A small masked image model, trained from scratch: encoder activation gelu_tanh.
Rows from block 6 of the encoder of a small masked image model, named by matrix and row number. Rows with one number within an expert belong to one neuron, the router's apart. Each number is 128 + 24 x the weight over its row's rms, rounded and kept within 0 to 255. All counts start at 0.
After each expert's rows are labels from the 100 images, of 14848, where the router gives the expert most weight on average: "colour at peak" is the nearest of a few named colours to the mean colour under the peak. Only what is clearly more common there than usual is listed. The data: microscope photos of single blood and bone marrow cells.
# router: router (encoder.blocks.6.mlp.router.weight, 8x160), inputs 80-159
# up: expert up (encoder.blocks.6.mlp.up, 8x320x160), inputs 80-159
# down: expert down (encoder.blocks.6.mlp.down, 8x160x320, transposed), outputs 80-159

# expert 0
router.0 [163 127 137 163 149 170 118 144 131 113  74 161 122  92 114 117 123 150 169 153 138 134 159  90 138  87 111 154 111 129 142  92 130 128 130 140 144 132 108 107 121 132 115 180 142 117 162  87  93 159 115 131 152 129  75  65 138 120 125 123 121 106  97 141 141 120 131 175 125  89 116 142 154 135 105 107  91 114 136 118]
up.0 [143 108 103  86 133 137  96 145 147  88 101 129 142 132 142 160 162 133 104 106 120  39  87 125 133 107 153 126 102 125 145 149 196 130 101 134 100  75 130 105 114 138 135 148 131 166 126 139 133 132 104 159 118 155 110 116 135 105 144 137 101  97 155  72 127 129 103 107 149 133 120 124 127 108 175 145 114 143 113 111]
down.0 [114 163 111 154 130 163  63 115 120 127 101 118 133 126 123 135 143 139 132 157 139 203 139 131 112 154 135 151 103 119 132 122  49 117 118 105 151 184 116 129 168 116 140 175  94 135 143 107 125 100  86 162  92 147  89 114 107 116 202 123  67 165 134 128 132 151 159 159 141 155 154 121 117 106 132 103 114 132 117 138]
up.1 [126  97 104  95 120 143 120 133 129  65 165 134 136 122 123 124 130 110 142 128 133  77  82 138  97 125 157 144 140 147 113 127 164 124 133 112 177 109 146 147 138  97 126 121 127 121 111 122 140 162 112 148 107 166 144 128  84 111 150  93 116 149 134 113 119 129 101  72 111 121 131 164 133 132 140 129 152 128 133 107]
down.1 [112 150 130 153 142 105 108 104 113 164 123 176 146 140 159 103 118 120 128 130 142 157 141 100 122 139 118 105 125 133 196 104  82 119 122 100 126 163 123 141 162 114 111 151 130 148 133 139 147  86 124 151 171 143 110 124 132 149 133 184 110 146 167 134  90  91 194 135 108 138 103  95 109 123 156  94  98 111 117 110]
up.2 [108 127 116 140 113 130 121 154 131 104 138 103 135 131 140 164 120 153 137 129 141  71  86 161 121 146 202 125  73 149 128 147 191  99 102 136 135 109 132 183 160 113 160 138 120 152  99 151 153 117 125 107 126 160 107 122  98  74 131  87 123 134 197 119  84 134 110  83 129 139 126 144 133 107 110 151 143 173 134 127]
down.2 [143 165 113 124 157 115  94 124 127 137  52 126 141 125  92 119 134  91 109 137 148 190 122 153 109 146 114 126 128 139 131 128  78 110 116 105 119 166 140  95 158 131 114 177 105 140 163 150 105 102 111 150 116 152 105  94 134 126 177 158  98 155 140  99 132 153 145 142 118 133 146 140  87 125 138 107 124  82 114 141]
up.3 [119 113  97 109 122 127  98 116 122  70 124 100 148 150 139 141 119 119 120 112 106  37 123 159 100 142 152 135 118 130 115 157 205 138  95 127 131  89 114 152 126 109 135 124 101 151 108 170 153 149  91 122  94 191 130 139 116  82 151 134  96 128 161  63 101 136 111  96 130 125 140 155 118 138 148 129 115 124 113 130]
down.3 [160 145 109 162 142 106 102  96 106 130 114 124 129 121 132 118 144 139 143 155 170 193 140 117  99 149 133 135 135 123 145 135  63 119 140 102 155 184 130 108 163 115 134 166  99 151 161 124 128  90 108 139 131 149 118 100 124 127 181 122  93 163 136  99 114 119 162 127 131 134 121 111 110  98 130  79 132 115 112 110]
up.4 [ 98 105 132 131 122 114  97 111 111  98 141  96 149 166 126 174 126 149 108 128 113  42 119 145 113 157 158 121  79 129 121 138 203 134  97 120 124  86 125 143 132 124 131 111 111 128 108 155 141 142 127 140 114 156 120 115 117  86 152 122 130 113 121  71  86 147 100 106 144 125 152 120  98 158 164 138 121 122  98 118]
down.4 [171 131 117 101 160 145 111  98 118 141 120 125 134 139 130 116 150 154 132 129 158 207 117 124 110 151 121 126 108  92 137 142  59 126 129  82 122 181 117 112 141 102 124 147 103 153 142 165 122 105 113 133  85 156 144  95 125 142 189 138  84 128 141 118 145 142 142 101 141 128 122 143 111 110 155 107 126  87 105 105]
colour at peak: blue

# expert 4
router.4 [168 142 128 109  75 130 110 139 134 128  67 138 130 151 148 141 103 137 100  96 137 133 151 150 138 138 120  95 168  90 133 158 123 135 106 121  87 135 113 136 112 150 113 115 154 140 166 157 145 171 125 114 142 130 152 112 125 110 148 131 137  89 139 139 138  97  63 115  78 179 150 132 128  71 122 133 144 132 138 171]
up.0 [124 100 121 106 113 120 156 114 127  88 140 116 126 116 129 131 124 115 126 153 131  18  85 117  96 140 146 154 111 130 137 102 231 139 109 104 124  65 112 119 127 143 142 159 108 129 117 126 108 148 135 125 115 137 144 123 110 127 152 136  90 158 113 103 143 148 136 121 167 120  97 112 161 148 125 136 135 144 118 110]
down.0 [125 162 133 138 119 130 107 142 135 116 122 121 142  81 137 113 148 143 121  83 140 203 139 137 114 130 145 146 158 120 107 193  54 132 103 119 141 195 112 150 143 132 111 140 137 128 194 186 122 122 125 127 114 122 136 109 111 133 191 151 103 132 142 106 133 125  99 136 101 121 107  75  97 123 123 126 127 102 149  90]
up.1 [136 127 147 106 136 109 110 151 119  79 146 103 135 150 118 133 106  91 123 135 115  36 109 126 115 153 121 107  89 114 147 146 215 121 121 136 149  61 101 156 139 133 155 159 115 154 110 119 157 124 122 150 114 152 136 156 152 128 145 136  93 154 100  97 109 114 132 116 147 108 121  73 143 153 130 124 118 100 114 122]
down.1 [130 166 136 161 133 189 100 106 133 114  77 137 148 117 138 127 142 131 137 108 120 192 149 114 128 105 141 158 132 122 137 131  54  90 123 156 153 171 122 159 129 118 162 152 146 124 168 124 132  92 119 123 129 135 127 140 112 146 145 157 124 115 133 111 118 109 145 127 120 131  85  86 117  92 115 107 119 119 157  91]
up.2 [108  75 107 132 128 142 148 103 123  76 115 113 144  96 140 132 137 135 127 158 147  54 100 105 117 153 112 157 139 146 119 104 203 147 118 103 129  91 140 103 139 146 114 173 103 113 122 137 134 156 123 122 126 143 118 127 109 132 156 125  78 164 115  97 132 116 126 138 135  87  85 127 158 142 140 160 139 138 129 141]
down.2 [164 134 141 111 122 119  82  96 120  96 124 105 125  78 114 133 120 122 141 115 115 173 134 154  99 128 124 126 148 100  93 163  70 165 111 153 131 180 109 155 120 133 100 121 140 125 184 135 127 137 125 139  98 134 132  93  99 106 185 139 130 121 136  99 139 101 115 124 128 116 106  93 116 114 134 117 126 117 136  64]
up.3 [103 143 127 181 131 150 120 149 151 141  93 157 141 107 146 170 119 141 135 154 144 118 158 126  85 148 153 121 120 107  95 140 137 134 118 141 113  97 104 136 132 122 161  99  97 142 174 136 172 130 129 128 114 113 129 155 131 114 128  68 129 119 148 144 125  81 107 141  94 140 143 127 107  97 108 120 110 126 148  91]
down.3 [117 103  72  86 124  84 136 144 124 105 149  95 156 114  92 109 160 133 129  80 150 115  89 123 154 144 111 106 175 165 108  81 144 127 142 110 146 125 170 138 149 121 118 148 158 104 113  98 110 112 112 135 166 138 149 128 126 135 139 192 129 146 102 115 127 121 139 102 150 128 134 137 153 121 110  98 104 135 117 167]
up.4 [140 163 174 107 120 104  94 126 123 129 166  91 147 149 111 138 167 107 114 115 140  99 109 143 142  82 125 110 162 157 141 105 131  71 136 188 105 117 133  89 121 120 155 167 118 100 124 100  97  83 107 112 158 105 131 155  91 140 146 135 146 129 112 149 134 161 135 107 144 153  95 150 133 135 144  47 142 114 116 148]
down.4 [120 115 133 119 126  62 129 110 149 145  87 174 147 132 194  93 130 136 108  86 112 104 137 104 127 148 121 112 142 135 136 132 149 143 176 126  89 115 127 107 159 145 155 127  97 142 114 129  90 134 137 158 132  98 102 133  97 131 149 136 111 128 123 140 119 129 120  90 119 137 153  95 170 161 126  90 138 110 176 103]
colour at peak: purple

# expert 2
router.2 [124 126 139 113 104  99 101 134 130 126 105  86 115 136 125 134 142 134 135 145 101 137 119  92 141 112 115 112 155 113 154 140 124 155 156 149 200 137 138 112  94 150 104  79 116 103  75 107 157 165 130 116 130 128 108 137 133 140 133 154 138 147 113  90 159 150 152 112 170 105  95 169 156 138 129  82 113 141 119  88]
up.0 [157 182 111 152  79 129 131 110 137 106 115 162 103 158 106 133 117  93 131 109  95 111 146 122 100 112 104 145 146 165 142 138 124  49 119 122 111 140 129  87 106 113 165 126 136 116 116 121 101 121  98 111 125 123 146 120 109 177 164 129 147  95 117 152 159 101 103  89 141 132 132 162 107 135 158 109 120  92 165 101]
down.0 [136 146 128 127 129 116 156 107 124 162 152 162 132 126 159 133 120 138  92 120 109 123 106  85 148  67 149 146 115 128 121 175 129 100 148 172 133 119 120 145 150 138 135 125  89  68  93  96  93 127 125 126 136 106 108 106 156 138 106 109 118 123 153 146  99 147 176 118  85 109 139 167 172 128 145 139 129 102 108 148]
up.1 [112 106  97 129 135 122 101 114 114  75 108 139 142 134 130 107 118 137 106 140 150  32 120 148 105 170 131 141 119 121 128 125 230 154 104  99 112  69 106 120 126 102 118 147 126 129 147 139 109 155 116 122 134 153 126  96  89 133 184 143 100  93 130 139 120 137 101 144 115 120 125  84 125 120 145 131 140 126 104 105]
down.1 [137 144 115 120 144 170 112 126  98 119  95 113 143 117 104  98 132 131 126 126 152 205 102 142 117 142 156 106 135 135 124 151  58 133 131 127 154 183 110 158 147 126 121 150 143 118 119 178 138 131 122 137 122 149 132  98 154 107 179 139 123 171 134 120 119 124 170 112 128 128 106 101 141 130 168 117  87 127 126  97]
up.2 [105 105  86 132 134 123 115 123 107  80 105 140 143 131 126 105 117 149 108 129 138  28 121 134  95 163 133 149 103 132 107 116 220 143  92 107 109  67 110 132 137  97 136 151 102 137 137 158 109 160 105 137 113 151 136  89 102 122 185 126 113 107 127 118 105 129 103 129 103 106 116 103 141 121 157 127 132 123 106 115]
down.2 [149 154 121 131 138 172 126 104 110 120  93 108 134 112  98 112 136 136 142 136 149 214 110 141  98 158 147 113 137 113 138 156  50 134 116 126 148 189 117 150 144 111 106 130 143 137 111 188 131 142 124 140 127 148 130 106 129 119 175 151 118 160 110 112 124 122 139 142 131 145 107  93 115 132 144 126  93 136 140  93]
up.3 [ 87  98  91 137 155 122 102 113 118  99  87 122 146 146 125  96 104 128 126 136 110  40 150 141 101 122 111 143 117 144  94 126 197 151 139 117  95  65 107 136 118  99 117 152  89 146 156 168 123 150 126 124 129 169 153 118 100 124 178 127 133 127 136 118  95 132 111 109  98 102 129 121 136 156 173  97 133 124 120 135]
down.3 [146 144 120 114 115 150 116 125 129 107 134  92 111 130 119 106 126 102 133 145 136 188 102  93 105 149 144 111 112 129 124 164  60 121 124 116 142 201 122 147 151 139 108 149 158 141 115 180 175 116 111 129 138 159 132 126 132 101 173 126 110 161 147 124 123 126 131 135 114 120 147 102 104 145 157 129 131 112 150 103]
up.4 [127  93 101  92 115 143 133  80 131 130 102 135 140 184 143 101  93 137 129  98 139  73 127 119 114 158 117 107 109 122 139 120 175 140 102 122 101  93 103 145 132 132 128 131 102 134 110 158 145 165 110 137 147 160 112 117  94 121 151 135 147  57 109  87  66 119 119  99 115 133 142  96 184 122 126 135 118 157  79 106]
down.4 [139 162 160 100 104 144 108 112 131 108 120 109 136 104 124 115 141 115 107 114 127 190 140 159  87 163 124 124 142 138 156 125  72 123 126 140  74 215 135 129 134 115  85 100 140 163  95 204 111 128 116  94 130 162 152 138 110 129 178 164  96 168 110 107 150 124 139 133 122 133 142 127  69 138 156 117 128 139 154 117]
colour at peak: purple

# expert 3
router.3 [115 137  90 143 115  94 142 104 116 126  90 145 119 153 117 174 131 119 142 122  99 138 105  87 133 101 129 123 143 115 134 141 123 140 167 154 162 133 155 114 129 126 125 122 111  66  73 102 141 163 130  85 108 130  91 152 157 106 141 140 142 146 166 118 139 129 175 121  93 137  92 183 155 133 130  77 125 164 115 151]
up.0 [112 110 127  86 111 133 109 139 114 100 100 121 132 100 129 128 125 126 114 129 124   8 154 150 106 124 145 135 131 109 114 134 222 154 110 112 142  71 121 134 136 107 125 141 115 141 140 138 112 147 111 162 130 168 141 112 122 103 133 154 114 116 112 128 106  95  98 142 129  98 118 103 121 135 133 110  91 113 133  93]
down.0 [155 152 113 137 155 142  92 118 119  92 136 108 130 123 119 119 150 122  94 135 149 200 117 129 110 156 158 130 121  99 106 119  45 114 128 134 126 174 111 132 158 130 133 167 160 153 151 174 137 106 100 139 113 157 119 137 109 131 157 127 114 149 160 128 136 131 145 157 162 173 115 110 117 106 120 112 110 128 145 127]
up.1 [125 120 146  76  86  89 108  93 136 110 105 149 115 128 191 115  86 120 126 131  96  48 142 133  55 143 109 145 126 129 134 173 166 109 110 121 138  94 140 173 175 124 158 129  92 119 148 110 141 129 108 157  97 149 158 116 137 118 122 122  80 133 142 119  89 119 128 101 109 130 158 129 132 112 151 129 129 104 148  71]
down.1 [127 130 117 152 153 173 111 107 120  83 137 115 116  99 142 111 142 126  87 131 162 170 133 132 113 165 120 123 140 139  94 142  64 102 154 114 118 149 138 139 164 104 128 141 177 152 163 191 160 112 107 133 139 139  93 114 121 128 102 170 144 120 138 131 118 133 126 129 118 173  91 105 157 124 109 106 128 139 150 107]
up.2 [159 102 129  95 157 109 143 152 118  88  96 140 145  90 139 124 124 133 130 135 138  63 105 123 114 128 195 154  95 124 127 141 195 133 104 149  99  64 111 135 122 102 146 159 109 136 125 102 110 150  96 133  90 156 174 158 120 103 141 112 144  92 129 126 148 118 117 109 144 110 116 118 150 131 133 134 130 137 113 121]
down.2 [106 146  98 134 110 143 133 136 116  53 109 117 147 105 116 153 151 128 148 122 173 195 164 148 114 145 111 156 146 101 115 151  73 138 143  98 110 179 120 144 127 174 125 128 177 141 133 220 134 115 116 102 141 155 149 138 128 131 155 136 116 130 131 116 117 145 124 136 132 139 132 150 119 145 133 102 133 145 141 149]
up.3 [ 86 108 125 153 131 139 138 109  99 124  77 146 139 111 166 156 129 135 111 105 146 116 157 147 141 108 134 120 118 140 116 115 167 184 133 127  84 137 115 113 162 129  68 151 135 116 154 138 136 148 145 141 146 142 140 149 157 133 188 112 127 120 110  96 167 142 114 136 126 130 146 107 144 119 136 104 131  95 123 162]
down.3 [113 118 123 126 135 136  99 150 149 124 133 126 125 117  74 152 133 145 143 132  98 110 125 164 153 116 136 125 108 136 197 115 141 120 148 136 123 133 129 117 119 124 131 108 147  99 134 131 107 119 154 175 121 101  90  99  94 140 107 168 117 118 147 108 113 124 150 131 172 150  63  90 139 123 128 123 125 125 120 147]
up.4 [100 119 130  77 101 144 117 132 145  92 114 139 141 120 112 143 115 131 122 133 115  12 138 148  89 154 134 121 131 102 120 119 250 154 123 106 139  79 125 154 115 126 123 108 126 136 135 154 120 140 140 130 118 174 132 107 124 123 130 151 122 116 103 108 106 125 100 132 104  93 144 115 109 133 153 162 114 112 124 147]
down.4 [146 158 160 145 168 151 102  91 132 125 123 116 122 142 141 136 135 131 105 121 156 199  97 148  98 178 140 145 120 108 124 121  76 143 178 138 143 150 112 168 102 105 121 133 147 169 127 143 151 113 103 122 140 150 119 111 122 133 139 106 137 172 140 115 113 118 172 145 147 139 114  95 105  55 137 129 147 126 150 160]
colour at peak: purple

# expert 6
router.6 [123 182 142 125 109  99 168 118 122 167 175 139 142 111 123 129 141 123 104 136 117 104 126 128 141 124 136 122 103 183 145 149 126  56 164 131 152 118 134 130 127 106 174 150 135 136 132 125 138  35 149 177 120  86 128 116 124 125 128 129 128 122 159 143 143 167 143 131 143 149 119 123 130  96 118 166 139 110 111 136]
up.0 [162 118  96 118 138 114 126 136 132 110  99 129 129 143 140 167 104 116 183 124 102  45 133 113  79 134 104 106  99 120 117  80 179 123  86 136 146  82 130 131 138  76 146 119 159 158 129 140 120 138 152  90 111 165 150 137 129 116 115 133 135 112 127  90 104  81 121 120 106 104 139 170 132 147 124 122 126 152 112 118]
down.0 [153 131 145 175 118 149 115 121 130  89 106 101 157 122 151 153 131  98 138 132 151 163 119 133 117 137 117 141 133 119 124  96  63 132 163 127 125 153  98 154 128 115 122 174 171 182 109 154 123 167 122 146 112 164 140 123 116 149 131 130 174  85 132 140 116 137 106 151 156 144 118 124 139 130  92 143 110 115 152 121]
up.1 [141 127 139 151 100 166 134 163 128 140 151  89 107 134 144  94 126 132 127  78 121 108 152  88 124 152 137 183 111 135 154 119 129 119 124 145 110 127 131 142 116 117 140 132 152 130 143 127 106 123 134 155 166 124 107  94 124 126 126 107  99 123  96 117  58 159  97 118 128 123 126  63 152 145  97 103 122 123 117 141]
down.1 [ 95 150 125 135 127 154  91 137  86 135 158 109 123 171 148 117 142  84 134 143 148 115 119 140 115 142 181  82 178 136 140 142 145 150 122 123 146 116 144 107 137 120 120 139 123 191 122 113 168 121 111 126 168  77 130 153 133 150  89 132  86 139 174 112 107 125 165 104 118 132 118 175 123 126 121  83 128 129 118 145]
up.2 [134 121 115 136 152 120  92 147 139  97 118 125  97 110 135 148 114 110 158 168 113  39 146 130  77 157 130 112 115 126 119 105 186 128 108 111 120  77 114 152 101 108 152 121 136 129 141 146 135 146 126  92 101 151 141 107 122 112 127 140 109 119 127  93 139 107 136 129 111  89 125 135 122 149 155  89 101 139 134 155]
down.2 [144 132 161 157 116 137 127 105 101  99 103 114 163 120 157 127 149 132 136 120 150 176 131 133 122 113 145 128 137 119 135 103  50 131 173 133 134 159 101 156 122 111 118 160 159 178  99 155 112 165 139 159 124 165 130 112 117 137 140 124 168 102 139 134 129 136 108 168 158 153 111 112 126 137 106 124 130 107 139 116]
up.3 [113 131 105 106 127  80  92  98 122 120 119 110 145 128 103 140 142 117 151 158 117 118 127 133 139 152 188 111 106 123 119 137 136 129 135 116 162 114  83  82 118 137 137 147 122 136 135  97 163 117 122 161 125 155 148 108  76 104 154 106 139 142 147  78 129 149 132 102 151 160 153 111  95 122 158 144 142 156 117 102]
down.3 [140 139 125 166 149 153 170 122 125 113 133 163 146 120 152 162 155 169 170 135 118 138 173 121 141  83 150 182 101 115 195 131 104 135  79 101 149 135 152 119  99 115 122 110 108 144  70 115 106 135 160  97 153 127 169 161 139 130  92 120 123 137 117 112 126 102 103 134 133 158 128 128 116  96  97 130 125 148 135  85]
up.4 [122 101 137 142 107 148 111 143 119  88 135 102 135 116  98 120 158 121 110 154 118  74  80 153  79 141 130 146  97 124  98 117 143 132 104 141 125  91 120 101 162 129 171 113 119 109 129 144 113 145 101 130 116 154 148 128 118 126 123  94 153 163 113 146 128 141 104 111  96 114 111 168 148  85 164 150 112 126 124 100]
down.4 [133 136 184 118 110 128  93 134 103 140 147  76 124 126 126 156 144 138 124 115 136 150 119 161 132 148 123 108 145 135 106 142  69 124 158 127 110 152 105 109 126  89 129 126 152 147 137 149 131 136 129 123 151 142 166 108 146 141 149 144 124 140 111  96 112 138 104 165 139 134 102 106 127 131 143 110 124 132 133 155]
colour at peak: pink

# expert 1
router.1 [127 123 147 117 158 100 138  93 156 117 141 100 144 152  88 135 128  96 148 115 141 137 120  56 138 117  98 139 151 119 147 105 124 162 150 175 146 135 141 155 121 115 117 130 139  76  96 113 120 158 132  80 120 144 116 143 149 136 131 128 112 150 141 121 130 117 166  99 136 133 132 181 156 121 124  89 130 125 113 112]
up.0 [104 117 108 152 126 125 106 116 109  77 103 120 110 102 127 122 122 132 101 107 132  26 125 136  62 133 157 118 101 141 108 119 210 129 101 130 112 101 122 119 144 154 136 126 106 117 139 165 131 158  66 139 116 172 135 125 129 112 172 114 127 143 143 101 123 153 134 114 138 122 126 111 138 144 145 105 168 118 144 108]
down.0 [100 132 127 116 111 111 148  99 114  98 105 131 120 122 106 147 159  98 144 117 110 208 142 128 129 154 132 114 129 121 154 144  52 121 153 109 107 202 155 126 125 115 115 160 145 155 140 169 149 103 136 149 132 148 168 133 100 142 168 159 132 132 137 100 136  94 138 109 111 147 108 136 102 137 120  94 124 110 116 126]
up.1 [138  86 123 131 125 117 142 114  99  81 151 112 141 145 126 119 115 143 136 106  96  42 106 140  82 120 130 120 114 136 124  97 195 154 115 130 147  99 118 141 125 133 103 116 151 172 102 179 137 147 121 105 107 162 127 129 144 117 133 114 131 129 119 117 122 101  81 112 109  84 126  94  91 183 132 139 176 140 118 122]
down.1 [135 105  96 139 119 111 107 129  95 125 124 126 119 105 127 143 149 129 149 110 118 142 154 133 131 116 166 114 142 174 103 121  90  95 153 120  87 168 109 169 158 131 120 163 145 144 157 128 135 114 138 163  95 169 163 110 101 123 150 135 146 156 139 110 142 110 125 138 130 137 145  94 174  99 160  96 128  89 107 117]
up.2 [117 111 119 138 115 120 111 117 108 125 117 143 120 108 150 121 140 115 125 118 110  27 177 144 120 130 157 112 105 132 139 141 191 130 102 119 118 106 118 117 150 129  86 142 108 128 161 150 118 134  93 142 136 161 168  80 105 110 181 149  61 126 126  93 134 132 140 153 119 104 152  98 103 127 151 121 111 126 113 161]
down.2 [154 136 120 142 136 120 126 123 134 105 122 110 113 116 122 119 179 115 108 126 160 211 122  91 132 118 134 136 111 120 125 150  62 124 146 135 128 190 128 137 145 106 127 191 149 148 109 167 102 134 119 135 121 168  99 112 134 136 163 124 149 147 126  93 140 144 137 161 126 108 141  92 116 156 121  90 141  86 123 122]
up.3 [149 100  88 161 107 118 136 113 106  89 118 148 111  77 123 132 110 129 129 127 110  20 118 142  90 138 159  93 110 110 118 138 205 142 101 125 143  89 139 140 131 123  97 129 113 146 166 167  95 163  92 134 125 150 183  98  98 110 169 140 120 121 122 117 131 114 106 154 115 142 112 118 123 130 129 133 129 120 151 148]
down.3 [135 119 119 138 160 139 111 120  99 105 119 118 134 105 119 138 158 114 142 123 139 212 111 122 108 170 161 120 133 126 115 133  61 122 148 141 106 209 160 134 157 145 100 157 148 162 112 173 125 128  99 128  77 156 151 108 113 123 160 140 112 159 139  81 116 137 130  97 136 119 127 126 152 118 138 129 125  93 126 143]
up.4 [119 114 114 177 122 144 147 117 150  90 113 134 117  79 139 132  84 140 114 122 113  49 157 128  69 148 151 150 108 130 109 138 230 118  84 113 132  98 106 159 143 136 128 129  94 135 149 152 124 120 111 115 136 195 152 110 135 125 125 127 106 130 122 107 125 136 127 165 153 145 117  89 111 111 124 121 133 110 160 140]
down.4 [144 156 159  92 127 164 126 133 104  98 105 142 156 102 133 131 140  93 143 131 128 211 147 122 115 125 130 117 143 118 131 161  66 122 143 148 130 190 148 163 181 134 134 116 133 150 104 165 113 143  94 134 109 174 164 149 128 114 154 140 143 177 118 113 115 129 166  82 101 142 152 130 132 141 188  94 151 102 150 115]
colour at peak: purple

# expert 5
router.5 [102  78  94 138 176 154 144 118 129 151 130 126  85 134 131 115 136 159 116 113 150 134 135 163 142 137 119 150 123  99 104  97 128 154 111  85 105 120 143 136 176 122 127  91 147 141 117 147 141 149 116  96 152 161 134 104 105 116  79 148 147 172 136 159 104 142 143 144  92  99 109  79  97 116 125 123 138 132 124 144]
up.0 [136 124 133 145 124 148 127 135 141  95 120 108 103 144 108 126 130  96 126 183 168 124 133  91 123 126 120 110 119 132 150 111 130 119  97 120 154 120 133 121 180 140 127 148  99 120 125  95 195 116 104 135 116 164 101 146 101 135 108 140 197 129 126 111 113  95 150 122 122 215 125 149 125 130 130  55 136 143 126  91]
down.0 [131 158 118 118 134 132 124 146 129 163 112 160 125 120  91 110 134 111  97 129 166 149 130 170 124 130 180 116 118 114 171 124 108 103 143 124 124 126 157 141 117 111 106 114 127 178 166 150 124 110 102 129 106 133 169  97 110 111 125 130 131 130  90  94 116 181 152 125 115 150 155 130 124  95 142  98  79 152 137 138]
up.1 [137 106 102 151 138 122 106 119 116  76 102 121 116 105 124 137 107 141  96 159 119 102 120 163  88 177 121 136 110  80 145 141 176 169 135 107 121  97 135  93 153 126 103 155 150 160 137 138 125 191  84  92 114 189 129 122 134 125 117 127  93 143 107 102 113 139 144 185 148 129 140 119  88 138 168 145 107 142 153 128]
down.1 [158 110 103 132 134  95 111 138 157 114 151 165 153 137 109 111 108 134 121 124 140 151 149 137 112 158 148  86  93 119 112 123 112 156 118  91  89 135 100 119 139 121 112 128 175 141 147 139 130 136 130 149 108 133 167 143 109 140 224 117 166 135 153 166 152 151 121 104 132 122 159  79  70 116 131 125 119 127 133 127]
up.2 [ 94 176  88 158 130 122  84 101 123  90 128 110  99 135 179 174 122 121 133 146 119 125 133 157 124 132 138 127  96 131 130 147 151 109 123  80 157 118 140 149 165 140 158 147 116 147 172 154 168 137 111 130 136 174  99 137 123 129 112 139 117 135 131  99 163 123 110 157 104 138 108 140 175 154 143 120 119 114 161 126]
down.2 [127  78 155 122 103 106 148 103 113 134 103 123 156 119 144  96 127 116 128 154 115  79 158 138 144 125  97 110  99 139 151 104 164 166 138 167  89 115 144 120  87 143 125 149 141 136 113  81 121 150 118 109 128 168 121 134 126 142 110 109 137 133 124 159 139  83 140 169 124  95  97 110  97 158 135 130 152 147 111 132]
up.3 [111 122 143 132 117 144  91  87 134 114 134 108 146 109 179 112 156 123 166 124 159 120 143 131 135 132 144 172 151 123  89 157 135 140 139 127 107 139 165 127 129 171 115 142  45 103 107 125 152 113 167  77 107 155 177 139 123 108 125  77 113 125  97 109 105 133 104 129 121 165 146 103 129 104 152 126 113 127 210 122]
down.3 [159 103 170 133 118 150  94  84 146 140 172 139 124 140 154  90 107 163 119  97 143 121 145 105 130 179  83 128 138 116 134 116 128 125  82  92 115 128 155 131 129 142 131 130  88 113 126 131 151 108 153 134 145 121 133 114 106 119 119 138 150 149  89 106 111 147 109  94 139 161 108 119 135 125 144 169 120 159 146 123]
up.4 [183 130 119 124 104  92 108 149 148 100 118 121 145 112 143 125 118 128 124 137 129  34  81 104 103  82 152 134 136  96 132 128 210 120 148 139 135  74 134 108 130 149 146 138 164 131 123 120  99 140 121 155 128 127 140 127 111 117 178 105 140 137 112 110 118 158 123 117 134 146 139 155 150 134 142  94 118 108 136 102]
down.4 [140 152  93 124 122 123 100 118 115 141 112  85 111  97 127  86 144 162 109 146 183 196 112 141 132 109 152 103 133 150 116 154  77  94 127 106 109 182 117 133 167  97 129 155 175 150 107 135 160 122 112 155 150 162 114 113 117 117 189 154 123 175 120 133 125 135 155 133 131 107 121 103 100 144 104  88 120 144 103 150]
colour at peak: purple; blue